python train.py --input="log_mel" --spec_augment=false --tokenizer="char" --encoder_norm="layernorm" --encoder_inner_norm=false --encoder_experts_per_token=2 --fusion="cross_attention" --decoder_layers=6 --decoder_positions="learned" --decoder_cross_attention_every=1 --momentum=0.9 --batch_size=64 --final_lr_fraction=0.01
Rows from block 2 of the audio encoder of a small encoder-decoder audio transcriber, named by matrix and row number. Rows with one number belong to one neuron. Each number is 500 + 25 x the weight over its row's rms, rounded and kept within 0 to 999. All counts start at 0. Numbers have three digits each.
Before each neuron's rows are labels from the 100 clips, of 14976, where the neuron reaches its highest value: "loudest" is the band of the loudest frequency at the time of the peak; "strongest on" is what is common among them. Only what is clearly more common there than usual is listed. The data: read English sentences (LibriTTS-R).
# fc1: second MLP up (encoder.blocks.2.mlp.fc1.weight, 640x160), inputs 108-159
# fc2: second MLP down (encoder.blocks.2.mlp.fc2.weight, 160x640, transposed), outputs 108-159

loudest: 250 to 500 Hz
strongest on: the word "you"
fc1.356:508534490448463505497537502522467461516518520489530475488507553473490535460503498534495496522466498479465537478469510497515495502528505483472500502484511479
fc2.356:530525524538491481473472495471514493515482549507400491462441529494497446469483495511469496527484478540492489479524494497463511501479496555513528519482510509

loudest: 250 to 500 Hz
strongest on: the word "with"
fc1.328:476465479495489526499498530470481487509470494485496475523487493530510471528508541491528459488482516490570503440513494465502499508507498495475512457487497492
fc2.328:525462496516491462506506451552528469525507496487453453500514503470456479514515533487508539538490502544483507497516483502463485531510528531476516531517487496

loudest: 250 to 500 Hz
strongest on: the word "not"
fc1.583:480502531514514516539513528510568484493494488493479531519500472477512493464540517490455534496509517500448499548482472485481502555493479540487477498508517537
fc2.583:510465469526481476535545493506470485474481463484529477497507496502515500508488470500526523527515531486478476445477479512466502489519533494501466495506517514

loudest: 250 to 500 Hz
strongest on: voice: female
fc1.97:496482515488477539470487484493496491478473477514502440499540493494462480468483525538542486498562480510465513512511455497508551538503516520527501508437505494
fc2.97:445555522533542502501518511556477536504457528493485523514450505487486543520490501515474491504483496503548533476561486497484479499505503469514484475515486515

loudest: 250 to 500 Hz
strongest on: the word "he"
fc1.150:493517516463480501519522491490496465501526521555483521512500517498453484560527532456473523512527499524512482486497480482528470505480552508448480534493474502
fc2.150:513483504489474472501482475508494501505505499461477504507488441496498480542545512506490495464522507493509535519481495476500575516513494493531510497523515529

loudest: 250 to 500 Hz
strongest on: the word "you"
fc1.175:493504515492475502459483542515499452516497507516493498495490504499481506479513517466560473525483494488483448453518482466543468473541503525490500478487523511
fc2.175:506498499494499560519438519519515533510517500483465468523510475484493524506499545513499507451511490521511550525444524488499507494435520523507480482489451510

loudest: 250 to 500 Hz
strongest on: the word "was"
fc1.397:523559512521518522493505515519535499501520562516475478461545538502503490538490478501551495482522522482463533501488488504489448476501532501462456518504498469
fc2.397:528493543511484514539447519510511466523456482533507483480463460520513505519524502419503550496529511556486517482495500542534524505511482509554467483506461493

loudest: 4000 to 8000 Hz
strongest on: the word "with"
fc1.428:492499498453476477480479479519520501550520490487467510467520533503481519519514491495468478514471501487509492445486464473523488494508460490514478524540508529
fc2.428:495524540474549479527522498513515488474466549486494523465512466490515475513529558503490501490469502542428515510457479505492513481497538501486487486545503499

loudest: 250 to 500 Hz
strongest on: the word "you"
fc1.222:487487491499490533478526468511502496468487541487536477550497459442478478471474499532491521508501456507439523483488546503541455509489456518515500477476504503
fc2.222:496511519512494501503481531520512486483518525486484561508478492477530502493544483491466521505459494503514487462502524514502522451530494514516526479517486447

loudest: 4000 to 8000 Hz
strongest on: the word "to"
fc1.342:490521484542499484546503497470542517486545469491468464551483460485489513479536534504511509496490484471567484510483468526485500524524495470505497559455540496
fc2.342:474485488535535532500484521494532525532460473482530490530526491523472507505497482498504481494530480551510526497472448480532503507532522520505494498505508497

loudest: 250 to 500 Hz
strongest on: voice: female
fc1.286:503518485533479521530502504495501556535517506514459493483478497473491535453508486518480493512459502564506568508513469504508474476485510523497475475497535528
fc2.286:516504506516531511499512516447513449471465501507533537484532484467520505480515510497524482471508493535474454464453514521522505535522568502512503488514546469

loudest: 250 to 500 Hz
strongest on: the word "with"
fc1.405:536511469520449525482472515480509503499520502492501511560485541490486533487492524512497486480522533498534472467476536493484507503462513564474484469443512461
fc2.405:500490503514510502538495465505504510519527477508450476484527522481467516518505499493518481489508502513485508557527484482484466518528495499461494499526491526

loudest: 250 to 500 Hz
strongest on: voice: female
fc1.341:457556534518518504437468485528449509487509473476480492474471476543496518523519493501514500487509481495494512503539468521508525452478502487518493517487458530
fc2.341:518514544438494488553549523502488514528476480527463491487501534470512497502509477491553462477474543520495495506478474488477515506533466502514517477532488523

loudest: 250 to 500 Hz
strongest on: the word "you"
fc1.502:461509466505502525498484505544498525501512476490456441481497467512486472450469511514468480504526491508482465471496509536502501485527521514512514496513503477
fc2.502:519498513502449475491527507484522493507486512489478479484485533512517528474500477530484471489536463520540498507486498527485470497531544501478516475517515477

loudest: 500 to 1000 Hz
strongest on: voice: female
fc1.593:511518510503506515511539527512461522527535513469497475503469528520493463504549524503532510496489497494524482454514504508465488497469467516449585513489492499
fc2.593:506519469493494477505488491537483499495474564531453501491515492553528521555519488486481500495498506527538476520433450493498517484468501535502498531488474489

loudest: 250 to 500 Hz
strongest on: the word "was"; the word "with"
fc1.195:541503509465476495488467541532513539495515525504477521501513531508467493463489491493517508434522466516464487476465509499509465527470520555507507500488496483
fc2.195:521505475513529478494501462519535488506458510542477435478481487527451491535552478469513497531504502500504498529490513483481454511498530513518481526515498552

loudest: 250 to 500 Hz
strongest on: the word "it"; the word "that"; the word "was"
fc1.329:507506530515507485452524511485525473453498475528527471524500525529462458461515523500482523513491496515509519489480549511502499498517510511475494500483486540
fc2.329:467476466511504513487477508484582476493518480480486490475516547523476420543516514501490511515511491477548460509509464483493491483522518523468495490470507500

loudest: 4000 to 8000 Hz
strongest on: voice: female
fc1.513:521514509503482536495479464477497482470523481496488443539511496526484463523530542521498512544500533478475475465454496521558492553493489474547487500531511524
fc2.513:476520503487552476508473503479472492544462451483498517525482481517497536468507520486507521489493482518546501499501517511490532462519475500463497520503535511

loudest: 500 to 1000 Hz
strongest on: voice: female
fc1.442:484500483489494533509549504510524529541496511499480520484519520478503463484518483498492540501456519471514494507501499496450453534479497507491503493436463542
fc2.442:534492517527525486487437511457468493496488486488468532508495490522526475505469488504551489482504483485488491507479472492524534475502484519465506474520502522

loudest: 250 to 500 Hz
strongest on: the word "that"
fc1.508:494488475509485521485452552522522536480471519519486506546475500504524484472464465514503512483495492483531518542505487543482512528511488482483499514437484510
fc2.508:500528540473514492470483530559474446493505502476461480491472527520467481468526513501521502483523516515563510472493503477514468500496543515442510488543497476

loudest: 250 to 500 Hz
strongest on: the word "your"; the word "you"
fc1.456:497515474494481468465473573505515489536503508512507496427487489494452476489505518511511497515490495486507539481466469512516510502499511508514516491509556502
fc2.456:490486496496489535511468483500498538481512482494523516559519504523484520539509494503489492531525521485493492493534517503510490504518528489494491487528485515

loudest: 250 to 500 Hz
strongest on: the word "was"; the word "with"
fc1.403:506483511505449536477470520504502540497468525501476519530510499484478552477458466458530524525526527508515471528469487509508508484480532473479541502485510480
fc2.403:521494496509486500495466491506510495499464539496463460546483510437517459494500511518508477435473504517503532472517484507504461496492497511477520498519510511

loudest: 1000 to 2000 Hz
strongest on: the word "i"
fc1.519:501510505496494548524502471515513455470508535501448524519496505511472519490509540497511491516518507507495544480524523527478490504542528470481503506515515519
fc2.519:518483495503490514489506512518483504519530535513541552496487508485489499500474470556579465476527513460475474499464499494468533547542492537535509524487479485

loudest: 4000 to 8000 Hz
strongest on: voice: female; the word "to"
fc1.546:502511537528526478446533512492498485554508553477486523508517466497501515497477504462536467503486502482466489459510460511471570496511482492518463512507501497
fc2.546:482512460525501471513465492532539482501513471462498482475443513490541487504504487517473499515543512516483480510524533526511462482561531536518532506527524526

loudest: 250 to 500 Hz
strongest on: the word "with"; the word "was"
fc1.248:516488526488496518513488527479482540463532494473496504511499499492514513488505534484525530497472494514494529541482472473465541489527501473479463541484496472
fc2.248:511496445469449529478503473478514506490446479497508486469493507489531537500508459477506517521548522490496481485549516501554476500469510505504462497523485507

loudest: 250 to 500 Hz
strongest on: the word "but"
fc1.273:518520530486542480452476529492450543499508463535452488495477522532525513509535546471498521515486464527461523511483521522512499451525497506495474506438495487
fc2.273:550492490522510465501504515461491486465506524495485490510461500483471521508502508488509528473472541554521487459481530541496517572504493486463460441481511539

loudest: 250 to 500 Hz
strongest on: the word "was"; the word "it"
fc1.409:510487489570510502504502491483503477453500509488500520470495470483517483495533553519492497507481460498477499522466510505523498514509486505479472469517492482
fc2.409:510457493527526507514479548519477489479500465508445519572467476486509468493488478474524510425460528503507490484530484521476496502500509492495507512509487571

loudest: 250 to 500 Hz
strongest on: the word "you"
fc1.76:499534463473531497541460511463490473498472476521496506433510491523484541501491493461524453464487511510503515464503525508496526514520468532504534508509508452
fc2.76:462448489517487495493542473554500457514513504506515537533493512459522495531539519509455474543473523494515504499530527467480467478496515449516512515470518505

loudest: 250 to 500 Hz
strongest on: the word "with"; the word "was"
fc1.50:517499507494501472561449518480511494439550480461512487525507491449522501516470548494526483504504503494490503501511489486499532506521501520503515484509519504
fc2.50:474488503489481520458532544464504512521464547509478476498520494471548474479501504478508488500521536475541473519514488521498474524477468474434485522453539488

loudest: 250 to 500 Hz
strongest on: the word "we"
fc1.619:573491482479486505506471495459509509507491486458480539499506531549498496525497503475510499503491483499491507482505516442514524554472539554504463470469483497
fc2.619:446465455518526472534512496490505480537507507509460513518480476481424476516511531481506515462492502487466521498477486459476490460533499519503539521526502537

loudest: 250 to 500 Hz
strongest on: the word "with"
fc1.536:506501512500502501531468532503472499488514508469498480439515473512505500537512530521539499513551457527490497492529488521494517516501469520446504471509524484
fc2.536:481496490508488474467466469500475478504527497514501534547528538508494428515490443469481541494519540511507486502488516479488480466523519501470508542478494509

loudest: 250 to 500 Hz
strongest on: the word "you"
fc1.26:487525457467488505539475517506494516494482500482427483509471529475471516507497512560520490508483509500499488475525502497475500481517545544532523466483478513
fc2.26:532462498507514503449482471454544506444507481498519498483498545507479549533486480478502466478503493503496436504484484513469526504454542467476499550468521530

loudest: 250 to 500 Hz
strongest on: the word "was"; the word "with"
fc1.165:585483515469479476512488509522494582466495509513504519533528496516505504466508530516542471514459477524482495509480503498510502472504508522495444509515462476
fc2.165:542490557507496502453483497497544483481502503518506498465517526495521472487533503462530482455494524486476477470442499532508469466519487512540506498527536539

loudest: 4000 to 8000 Hz
strongest on: the word "was"
fc1.111:531465507453483526503436514492497493471449567519534482472486457476512507479497491485501520494483517491483507504531488524475532518500511549541500512519517500
fc2.111:473525488495542498490495474483500492547527505480518497530524499538478529542498502529516516446496465533516484525532486525521491491480502452467509463548493490

loudest: 250 to 500 Hz
strongest on: the word "you"
fc1.172:479510506523526518479483538494499552457528470514473535451512476508498498522537501470545448441555502507509493464494446494527523536461508508495511528509480504
fc2.172:490505537457506497469520492489505515501468458513488495492464505488577460483538556521489491485502481529481511519525525539499490503546533502476529556576515506

loudest: 250 to 500 Hz
strongest on: the word "was"; the word "with"
fc1.85:522475487513478475529499533513504518529471493520428515473529493495500522512515485518518524493551499521522477528509491479500498527543538469450507486480458503
fc2.85:484486473461483485507469470490521489444507536497483509534489535501490498499511532468504457483486518476441502515476507516473475494544472513536459468544552512

loudest: 500 to 1000 Hz
strongest on: the word "all"
fc1.420:499448557519526492499509450511472510496477486491484519477534464540485522506502473518520502495527504514485501476532535507537481470526528477534518549468510498
fc2.420:500513470479475509480477527515498569541532513508487477527465501535482482502472498495515518532545492500542488517458477470475464518453536513534498503479432537

loudest: 1000 to 2000 Hz
strongest on: voice: female; the word "i"
fc1.375:511493506477497521487485527555519472526455530509472450489503508504513479508552483489501509497503499471501464504516544509495498487547498457435481453500500506
fc2.375:489535508533478532535465527479454517496512519529485517515502481478521508482491504515486466510498569506498449494471498521526491508503502490500479481521520494

loudest: 1000 to 2000 Hz
strongest on: voice: female
fc1.108:472550521507429542490497518464485465467470538494509500492491486489532532474477450530482497499483496535494516512532531491504541499489508510481467482526518539
fc2.108:522480512510492508531509475441501495523491507487508516521467496485469502462525496491534513490525508527463495496471454448482486521466530506470464536525489468

loudest: 500 to 1000 Hz
strongest on: the word "i"
fc1.188:556481518550521499470537508465464506529491500514478475557481515537482528501474504489539467537479478536446498514471512506490517550517483510482486462499469480
fc2.188:539461468506481490487573510519492509490472503498480482490459487468505525493492538521493566496509504497491524499462503495479510490524529527464524534482444455

loudest: 250 to 500 Hz
strongest on: the word "but"
fc1.635:474481500469511542504510527454472466505473505569522490539471533481525530497463529495495492525491492522526508471541525522513484475482504496513488516452488486
fc2.635:514483483514483552494524460501522518454503464530493538516496472512514452485515489493451514463528532499449502513481504471496470522527500560516515476483469509

loudest: 250 to 500 Hz
strongest on: the word "for"
fc1.207:486492522483484506496500545507499514556482483500483493553470508498471489525524494519484479521537503490492476522544517525496502507446487445477480493514503459
fc2.207:507489499509534509477520516480528460507532455495472539499514509469500466496480496473510501504521493516503492520450459476502548424536461503495507515522525541

loudest: 250 to 500 Hz
strongest on: voice: male
fc1.493:456488513546485506534460499509511498519492488476483536542499483504475527532456502518498527494557500528452474496500491498545524490512514472485460465544476492
fc2.493:545503494467494519519558471508487522497508455517510462477509489459477481450536490509498462495453523477562498524491550482485514497493495489532527535475477519

loudest: 250 to 500 Hz
strongest on: the word "with"
fc1.79:486516463487470503504503486503500533544530503530502551519479498498476485486528494536507499478500500473515564491473465454522468477489492525469494507544458505
fc2.79:500477505522452499470498543520504448493485518494478523477543539484508515521511420479541485535455521485475479506523490516504473555532480480497509473535580535

loudest: 250 to 500 Hz
strongest on: the word "was"; the word "it"
fc1.312:463514481474520503477493523509495473463507511536497514505468486491500538450523493498505501481499501453491483518489460525460456500493439515517498515474479561
fc2.312:488554495516495534475514533472497465493503490478505441457508516533523509509506498472532482464513492487466506467506503511520443468502517550484443478505493526

loudest: 500 to 1000 Hz
strongest on: voice: female
fc1.33:504491504522494505462509480513464520511452493505453485500536490517486525473493490481503485504521506511479504521462529493470501453502511539532548524502494464
fc2.33:482504544472548484525561520498496493534532508515498487519498495512491474499478474495485469515504535472459496472491500482548481534449501489510494536498488503