config.toml
encoder_activation = "gelu"
encoder_shared_expert = false
decoder_width = 320
decoder_layers = 6
residual_init = "none"
epochs = 13.5
Rows from block 2 of the audio encoder of a small encoder-decoder audio transcriber, named by matrix and row number. Rows with one number belong to one neuron. Each number is 128 + 24 x the weight over its row's rms, rounded and kept within 0 to 255. All counts start at 0. After the name is the row's rms in percent of the matrix's.
After each neuron's rows are labels from the 100 clips, of 14976, where the neuron reaches its highest value: "loudest band" is the band of the loudest frequency at the time of the peak; "top examples" is what is common among them. Only what is clearly more common there than usual is listed. The data: read English sentences (LibriTTS-R). In brackets: how many of the 100, against the usual share in percent.
# fc1: second MLP up (encoder.blocks.2.mlp.fc1.weight, 640x160), inputs 54-107
# fc2: second MLP down (encoder.blocks.2.mlp.fc2.weight, 160x640, transposed), outputs 54-107

fc1.408 131 [123 150 142 140 131 140 110 103 126 152 108 115 154 157 122 153 160 117 114 100 135 160 140 168 122 122 120 170 144 149 153 134 135 143  72 105  96  84 150  79 103 135 135 148 147 126 114 129 152 167 120 114 160 103]
fc2.408 118 [114 133 148 157 115 123 108 104 152  96  69 169  75 139 139 140 108 110 130 132 136 108  99 143  81 162 118 132 125 151 110 169 139 142 140 137 107 132 124 120 136  91 136 158 133 107 108 145 125 119 141 122  73 128]
loudest band: 250 to 500 Hz (33 vs 14.3)
top examples: voice: female (82 vs 52.1)

fc1.546 068 [117 132 129 132 110 144 111 149 137 120 106 108 145 129 158 165 125 109 114 144 160 131  94 154 123 138  92  81 123 134  93 123 181 151 109 166 130 140 100 111 135 113 114 145 104 125 163 111  92  93 178 140 156 120]
fc2.546 069 [114 120 114 145 162 115 139  76 138 123 105 114 129 118 145  95 156 174 127 108 135  92 145 107  99 131 142 137 105 123 154 107 104 110  81 102 156  95 160 125 144 104 132 134 160 118 152 122 145 140  95 130 113 118]
loudest band: 4000 to 8000 Hz (58 vs 5.5)
top examples: voice: female (80 vs 52.1); the word "to" (62 vs 30.5)

fc1.248 092 [153 177  83  83 126 134 110  76 157 142 141 126 104 172 106 134 139 119 145 137 167 115 107 181 169 137 149 128 129 104 110 115 122 134 151 111 167  88 111 138 163 179 116 117 150  67 122 128 111 169 151 129 118 115]
fc2.248 087 [ 62 134 138 195 144 143 118 171 115  97 124 138 123 128 142 128 173 128 136  99 173 127 151  94 115 138 126 118 111 136 121  71 132 113 110 134 136 154 103 148 121  91 147 135 146 111 134 143 157 145 126 147 137 139]
loudest band: 250 to 500 Hz (58 vs 14.3)
top examples: the word "with" (44 vs 9.1); the word "was" (36 vs 15.5)

fc1.375 115 [132 109 115 132 114 110 135 165  97 133 136 117 101 134  97 136  97 158  84 154 167 165 128 145 169 140  83 116 116 128 123 142 133 137 152 101 111 105 118 135  95 119 112 138 122  78 102 126 141 108 150 110 155 107]
fc2.375 107 [117 129 159  88 166 165 154 143 150  92  99 100 159 134 110 142 129 133 153 138 121  78 122 111 129 118 103 116  81 103 122 157 132 150 141 152 100 123 138 135 158 119 134 159 116 148 127 118  88 143 129 119 167  91]
loudest band: 1000 to 2000 Hz (51 vs 2)
top examples: voice: female (84 vs 52.1); the word "i" (63 vs 20.3)

fc1.519 096 [140 128 102 131 151 153 155 158 148 143 137 146 121 142 129 167 101 119 141 152 154 113 119 136 157 155 113 130 104 157 127 135 103 125  96 126 110 148 144 145 152 113  81  81 108 100  71 151  84 108 168 137 129 122]
fc2.519 090 [112  94 146 109 114 167 140 155 125 165 130  86 130 113 161 111 152 149 110 161  91 113 124 128 118  84 140  99 166 137 114 141 167 103 120 140  97 129 144 119 149 123 124 158 153 140 117  88 129 129 131 126 130  99]
loudest band: 1000 to 2000 Hz (28 vs 2)
top examples: the word "i" (43 vs 20.3)

fc1.428 113 [ 98 116 144 128 113 114 124 101 115 141 127 144 135 115 111 103 108 112 110 112 133 139 141 148 144 130 109 103 105 131  79  96 156 165 110 128 113 154 164 128 143 102 137 155 117 124 197 132 168 175 170 124 103 147]
fc2.428 126 [122 107  72 128 113 104 149 129 110 109 133 137  76 152 118 147 116 133 107 157  89 141 138 126 128 162 151 119 105 166 167 140 169 137 172 112 150 132  94 172 116 138 128 104 178 128 128 123 129 128  80 185 151 109]
loudest band: 4000 to 8000 Hz (50 vs 5.5)
top examples: the word "with" (31 vs 9.1)

fc1.98 080 [ 85 133 127 140 122 142 130 131 137 146 167 119 121 176 114 127  81 125  83 105 123 144 112 147 137 102 110 124 111 149 143 127 154 138 102 118 130 153 154 116 119 154 121 164 156 146 146 145  78 163 133 125 148  90]
fc2.98 074 [118 100 159 128 168 165 111 161 125 113 114 131 154 131 105 113 139 128 142 136 115  86 127 101  95  77 168 140 125 126  82  71 120 135 131 148 136 109 119 104 114 131 125  60 159 141  80 122 159 146 152 104 122 122]
loudest band: 250 to 500 Hz (56 vs 14.3)
top examples: the word "was" (38 vs 15.5); the word "that" (34 vs 13.7); the word "it" (34 vs 15.1)

fc1.442 116 [ 99 103 121 116 156 124 110 131  70  92 120 121 168 101 100 125 150 180  91 123 105 181 156 123 163 130 127 177 104 150 140 150  62 141 167 114 131 114 150 137 146 114 159 119 122 101 147  98 144 122  82 131 110 135]
fc2.442 110 [168 165 116 145 132 125 175 108 173 136 185 136  82 144 167 125  98 100 144 152 118 127 105 128 125 115 131 123  92 148  88 105 121 115 113 119 139 142 136  81 147 113 135  66 133 122 141 119 137 124 163 154 171 133]
loudest band: 500 to 1000 Hz (42 vs 6.7)
top examples: voice: female (82 vs 52.1)

fc1.276 118 [124 155 101 149 124 120 107 124 114 142  83 148 120 161  99 122 123 169 123 132  86 128 105 145 127 154 153 170  72 130 131 119 163 135 158 170 102 138 154 108 157  95 119 173 128 115 142 117 116 135 116 130 103 176]
fc2.276 117 [ 89  89 115  94  73 131 122 158 137 153 139 129 109 155 140 145 118 154 130 110 120 158 121 124 100 144 131 100 108 164 118 160  91 143 135 134 151 140 127 175  88 117 151 142 185 124 124 115  99  83 115 125 133 154]
loudest band: 250 to 500 Hz (33 vs 14.3)
top examples: the word "be" (38 vs 7.9)

fc1.342 048 [105 133 134 150  90 156  93 138 149 155 133 128 140 136 144 126 163 107 139 157 170 132 151 146 103 148 126 123 138 126 112 135 137 166 153 127 154 130 144 117 100 134 166 116 117 124 192 150  94  88 134 136 157 167]
fc2.342 041 [146 127 100 122 141 159  93 112 160 129 111 110 109  67  80 169 121 140 167  93 102 123  83 115  84 126 143 114 155 112 133 130 119 114 159 113 148 129 167 126 114 107 136 104 133 100 158 143 135  83 147 129 125 136]
loudest band: 4000 to 8000 Hz (30 vs 5.5)
top examples: the word "to" (68 vs 30.5)

fc1.161 103 [124 104 161 123  89 136 105 151 144 104 110 122 107 146  88 108 162 168 145 154 133 153 135 161 142 134 130 111 147 112 152 103 132 123 143 129 123  97  88 121 145 182  79 122 125  69 147 112 144 147 176 120 116 135]
fc2.161 121 [ 76 130 111 140 127 128 154  80  97  99 126 150 157 161 145 157 122 116 109 117  99 131 131 155 157  97 100 102 114 181 145 169 124 153 146 152 130 149 110 136 123 113 104 122 149 152 101 109  94 135 113 112 136  99]
loudest band: 250 to 500 Hz (48 vs 14.3)
top examples: voice: female (80 vs 52.1)

fc1.33 090 [127 163 122 123 112 167 137 109 151 129 137 115 115 107 111 121 144 167 124 114 135 136 119 109 106 120 136 137 121 153 120 153 136 146 195 153 105 114 148 150 171 118 104 115 100 116 135 160 186  88 102  72 135 103]
fc2.33 109 [139 119 139 111 125 129 119 123 119 144  51 124 139 173 105 150 150 103 144 152 114 124 141 102 133 160 120 104 155 109 120  83 123 164 124 102 117  98 138 117 119 127 149 110  90 126 109 168 131 160 128 153 102 161]
loudest band: 500 to 1000 Hz (26 vs 6.7)
top examples: voice: female (80 vs 52.1)

fc1.188 108 [172 111 133 154 120 109 160 143 124 125 169 121 116 136 129 137 125  97 161  92 138 125 104 167 101 109 117 161 144 123 153 121 154 111 110 110 119 126 154 108 124 134 138 124 143  93 123 136 155 150 154 142 137 125]
fc2.188 119 [108 127 155 135  96 143 166 119 150 106 128 117 139  64  96  68 179 144 119 163 128 155 159 135 138 146 126  81 123 123  88 113 128 120 135 117 122 123 171 113 128 155 133 155 127 140 127 136 131 100 118  90 155 163]
loudest band: 500 to 1000 Hz (28 vs 6.7)
top examples: the word "i" (42 vs 20.3)

fc1.594 051 [141 132  70 116 127 131 112 113 111 102  60 138  95  90 132 126 141 134 145 136 136 141  98 130 132 158 112 166  87 126 100  92 127 151 116 139 113 147 127  84 123 154 122 171 159 121 101 141 130 123  79 102 100 122]
fc2.594 048 [101 156 123 184 113  99 133 125 126 186 152 112 130  96 116 129  97 173 117 147 106 143 123 139 133 139 124 102 142 159 126 125 127 170 117 172 156 175 116 116 127 102 120 140 159 127 127 110  92 131 181 142 181 125]
loudest band: 250 to 500 Hz (34 vs 14.3)
top examples: the word "be" (37 vs 7.9)

fc1.26 073 [117  94 149 146 176 108 108  99 136 147 108 144 104 144 102 110 124 122 104  85 153 129 126 109 119 167 121 165 107 126  98 107 104 157  87 111 101 122 163 148 131 139 162 103 132 163 161 128 132 124 113 101  94 128]
fc2.26 068 [133 147 138 107 130 124 114 169 147 115  95 131 139 106 141 136 122 107  85 164  96 146 135 152 107 119 122 140 166 111 176 131 116  94 123 137 157 174 125 102 104  86 128 101 114  99 143 132 124 143 105 125 142 101]
loudest band: 250 to 500 Hz (41 vs 14.3)
top examples: the word "you" (49 vs 14.4)

fc1.513 078 [141 113 149  92  81 145 141  96 103 164 147 147 119 122 179 178 109 165  96 157 106 151 158 165 121 112  92 101 127 114 109 111  77 152 139 138 147 131 125 139 158 118  89 121 153 115 127 115 138 115 102 111 138 133]
fc2.513 074 [140 133 102 117 147 122  66 117 139  88 112 101 145 136  91 152 119 160 134 134 145 111  49 142 111 123 119 160 140 115 127 118 143  98 143 156 127 111 108 125 155 118 155 103 151 128 110 113 134 132 120 111 109 122]
loudest band: 4000 to 8000 Hz (82 vs 5.5)
top examples: voice: female (80 vs 52.1)

fc1.456 087 [ 95 113 152 184  83 125 160 149 137  98  88 113 119 175 121 127 132  83 118 104 106 157 152 130 140 121 151 152 123 165 155 103 134 108 106 135 132 115 156 164 108 144 155 157 171 136 142  89 135 105 118 118 119 135]
fc2.456 108 [137  88 100  97 194 135 145 113 140 163 151 119 115 105 135 144 117 145 118 171 149 103 146 171 163 122 126 110  91 130  90 130 126 178 145 110 160 164 173  95 137 107 125  63 116 114 129 162 124 127 121 124 100 105]
loudest band: 250 to 500 Hz (54 vs 14.3)
top examples: the word "your" (37 vs 3.5); the word "you" (33 vs 14.4)

fc1.195 108 [118 122  78 139 126 133 138  94 148 157 181 125 111 175  60 153 136 118 147 124 152 119 140 148 121 136 139 124 130 142 110  92  75 127 139 154 177  84 113 164 107 139 150 140 169  95 106 110 119 152 142 124 165 120]
fc2.195 102 [152 138 100 136 121 103 160 168  82 173  90 147 119 117 150 158 128 105  68 135 186  91 134 136 127 151 115 127  98 141 140 139 136 150 127 115 129 143 124 103 162 131 136 133  89 117 117 105 134 109 154 133 105 171]
loudest band: 250 to 500 Hz (47 vs 14.3)
top examples: the word "was" (38 vs 15.5); the word "with" (34 vs 9.1)

fc1.273 136 [ 96 126 111 145 135 137  75 155 110 139  85 165 102 109 150 131 116  93  77 158 140 151 136 141 106 104 159 127 132 187 162 144 118 161 130  82 153 144 132 102 128 143  98 139 130 138 112 142 144 137  99 135 116 124]
fc2.273 126 [131 139 135 113 141 146 152 146  92 119 150 102 153 117 149 121 127 138 165 114 133 143 144 145 142 122 170 145  97 130 103  91 145 171  94 171 141 129 136 130 136  94 156 110 158 109 111 157 148 108 115 108 136 144]
loudest band: 250 to 500 Hz (48 vs 14.3)
top examples: the word "but" (28 vs 9.2)

fc1.593 069 [ 62  99 131 130 100 137 139 150 101 146 104 123 107 135 124 128 142 124 196 142 178 146 115 112 125 137 115 147 119 158 154 144  85 122 162 138  97 133 120 102 139 117 129 103 120 132 131 137  96 111 108 127 124 110]
fc2.593 066 [110 121 180 138 165 107 111 122 148 120 190 106 110  97 158 162 115 126 101 137  94 117 111 114 131 152 145 164 122 113 132 155 132 129  97 102 118 120 131 137 157 142  87 106 128 114 127  96 126 103 128 114 135 154]
loudest band: 500 to 1000 Hz (42 vs 6.7)
top examples: voice: female (81 vs 52.1)

fc1.111 078 [131 110 147 141 141 115 121 101 109  98 115 155 115 110 126 130 155 118 133 143 126 154 126 134 127 135 150 153 171  96  67 137 124 119 116 148 149 111 161 129 128  68 118 128 167 117 136 146 147  79 105 149 151 192]
fc2.111 081 [151 130 119 103 108 158 151 150 104 154 154 103 120 125 131 118  89 135 144 139 133 113 103 149  98 125 146 116  93 134 145 127 169  87 164 146 116 135 174 181 106 122 121 130  95 135 147 116 132 139 116 120 129 142]
loudest band: 4000 to 8000 Hz (30 vs 5.5)
top examples: the word "was" (36 vs 15.5)

fc1.157 076 [142 112 114  89 128 128 192 156  89 154 126 133 109 131 126 108 104 102  82 130 181 126 141 149 137 143 169 132 162 154 160 132 119 144  63 116 113 167 125 118 101  75 120 123 109 118 132 163 128 157 109 110 125 124]
fc2.157 086 [164 115 158 152 133  91 114 129 132  84 105 112 167 132 157 164 141 149 134 114  99 118 136 159 118 127 117 159  78 128 158 119 136 129 128 168 154 141 145 120  95 132 107 111 150 121 133 111 157 139 139 113 120  90]
loudest band: 250 to 500 Hz (34 vs 14.3)
top examples: the word "you" (53 vs 14.4)

fc1.341 109 [179 129 141  84 127 114 186 151 134 104 130 138 164 124 135 114 116 108 117 146 163 116 147 167 130  99 104 124 104  88 142 127 147 163 122 135 114 122 124 166 127 106 115 130 149 144 141 128 125 126 149 140 113 160]
fc2.341 113 [129 162  93 135 144 137 138 111 144 141 138 150 136  99 126 141 132  98 107 140 131 145 134 108 148  84 136  85 110 154 170 122 111  90 153 148 143 181  87 105 115 142 115 110 154 124 102 118  86  92 167  86 147 119]
loudest band: 250 to 500 Hz (40 vs 14.3)
top examples: voice: female (89 vs 52.1)

fc1.108 097 [117 128 137 106  82 132 121 146 110 151  96 155 114 158 111 158 129 152 130 131 144 167 139 103 159 129 124 146 144 160 141 127 151 137  97 147 152  96 103 118 120 143 104  83 160  84  85 114 111 174 123 144 123 111]
fc2.108 089 [125 140  97 163 137 154 104 121 118 113 141 133 137 186 133 155 137 141 106 137 116 162 132 166  97 120 111  84  98  81 125 124 138 108 110 174 117 134 127 160 144 136 115 107 136 129 135 120 118 129 120 108 112  79]
loudest band: 1000 to 2000 Hz (27 vs 2)
top examples: voice: female (86 vs 52.1)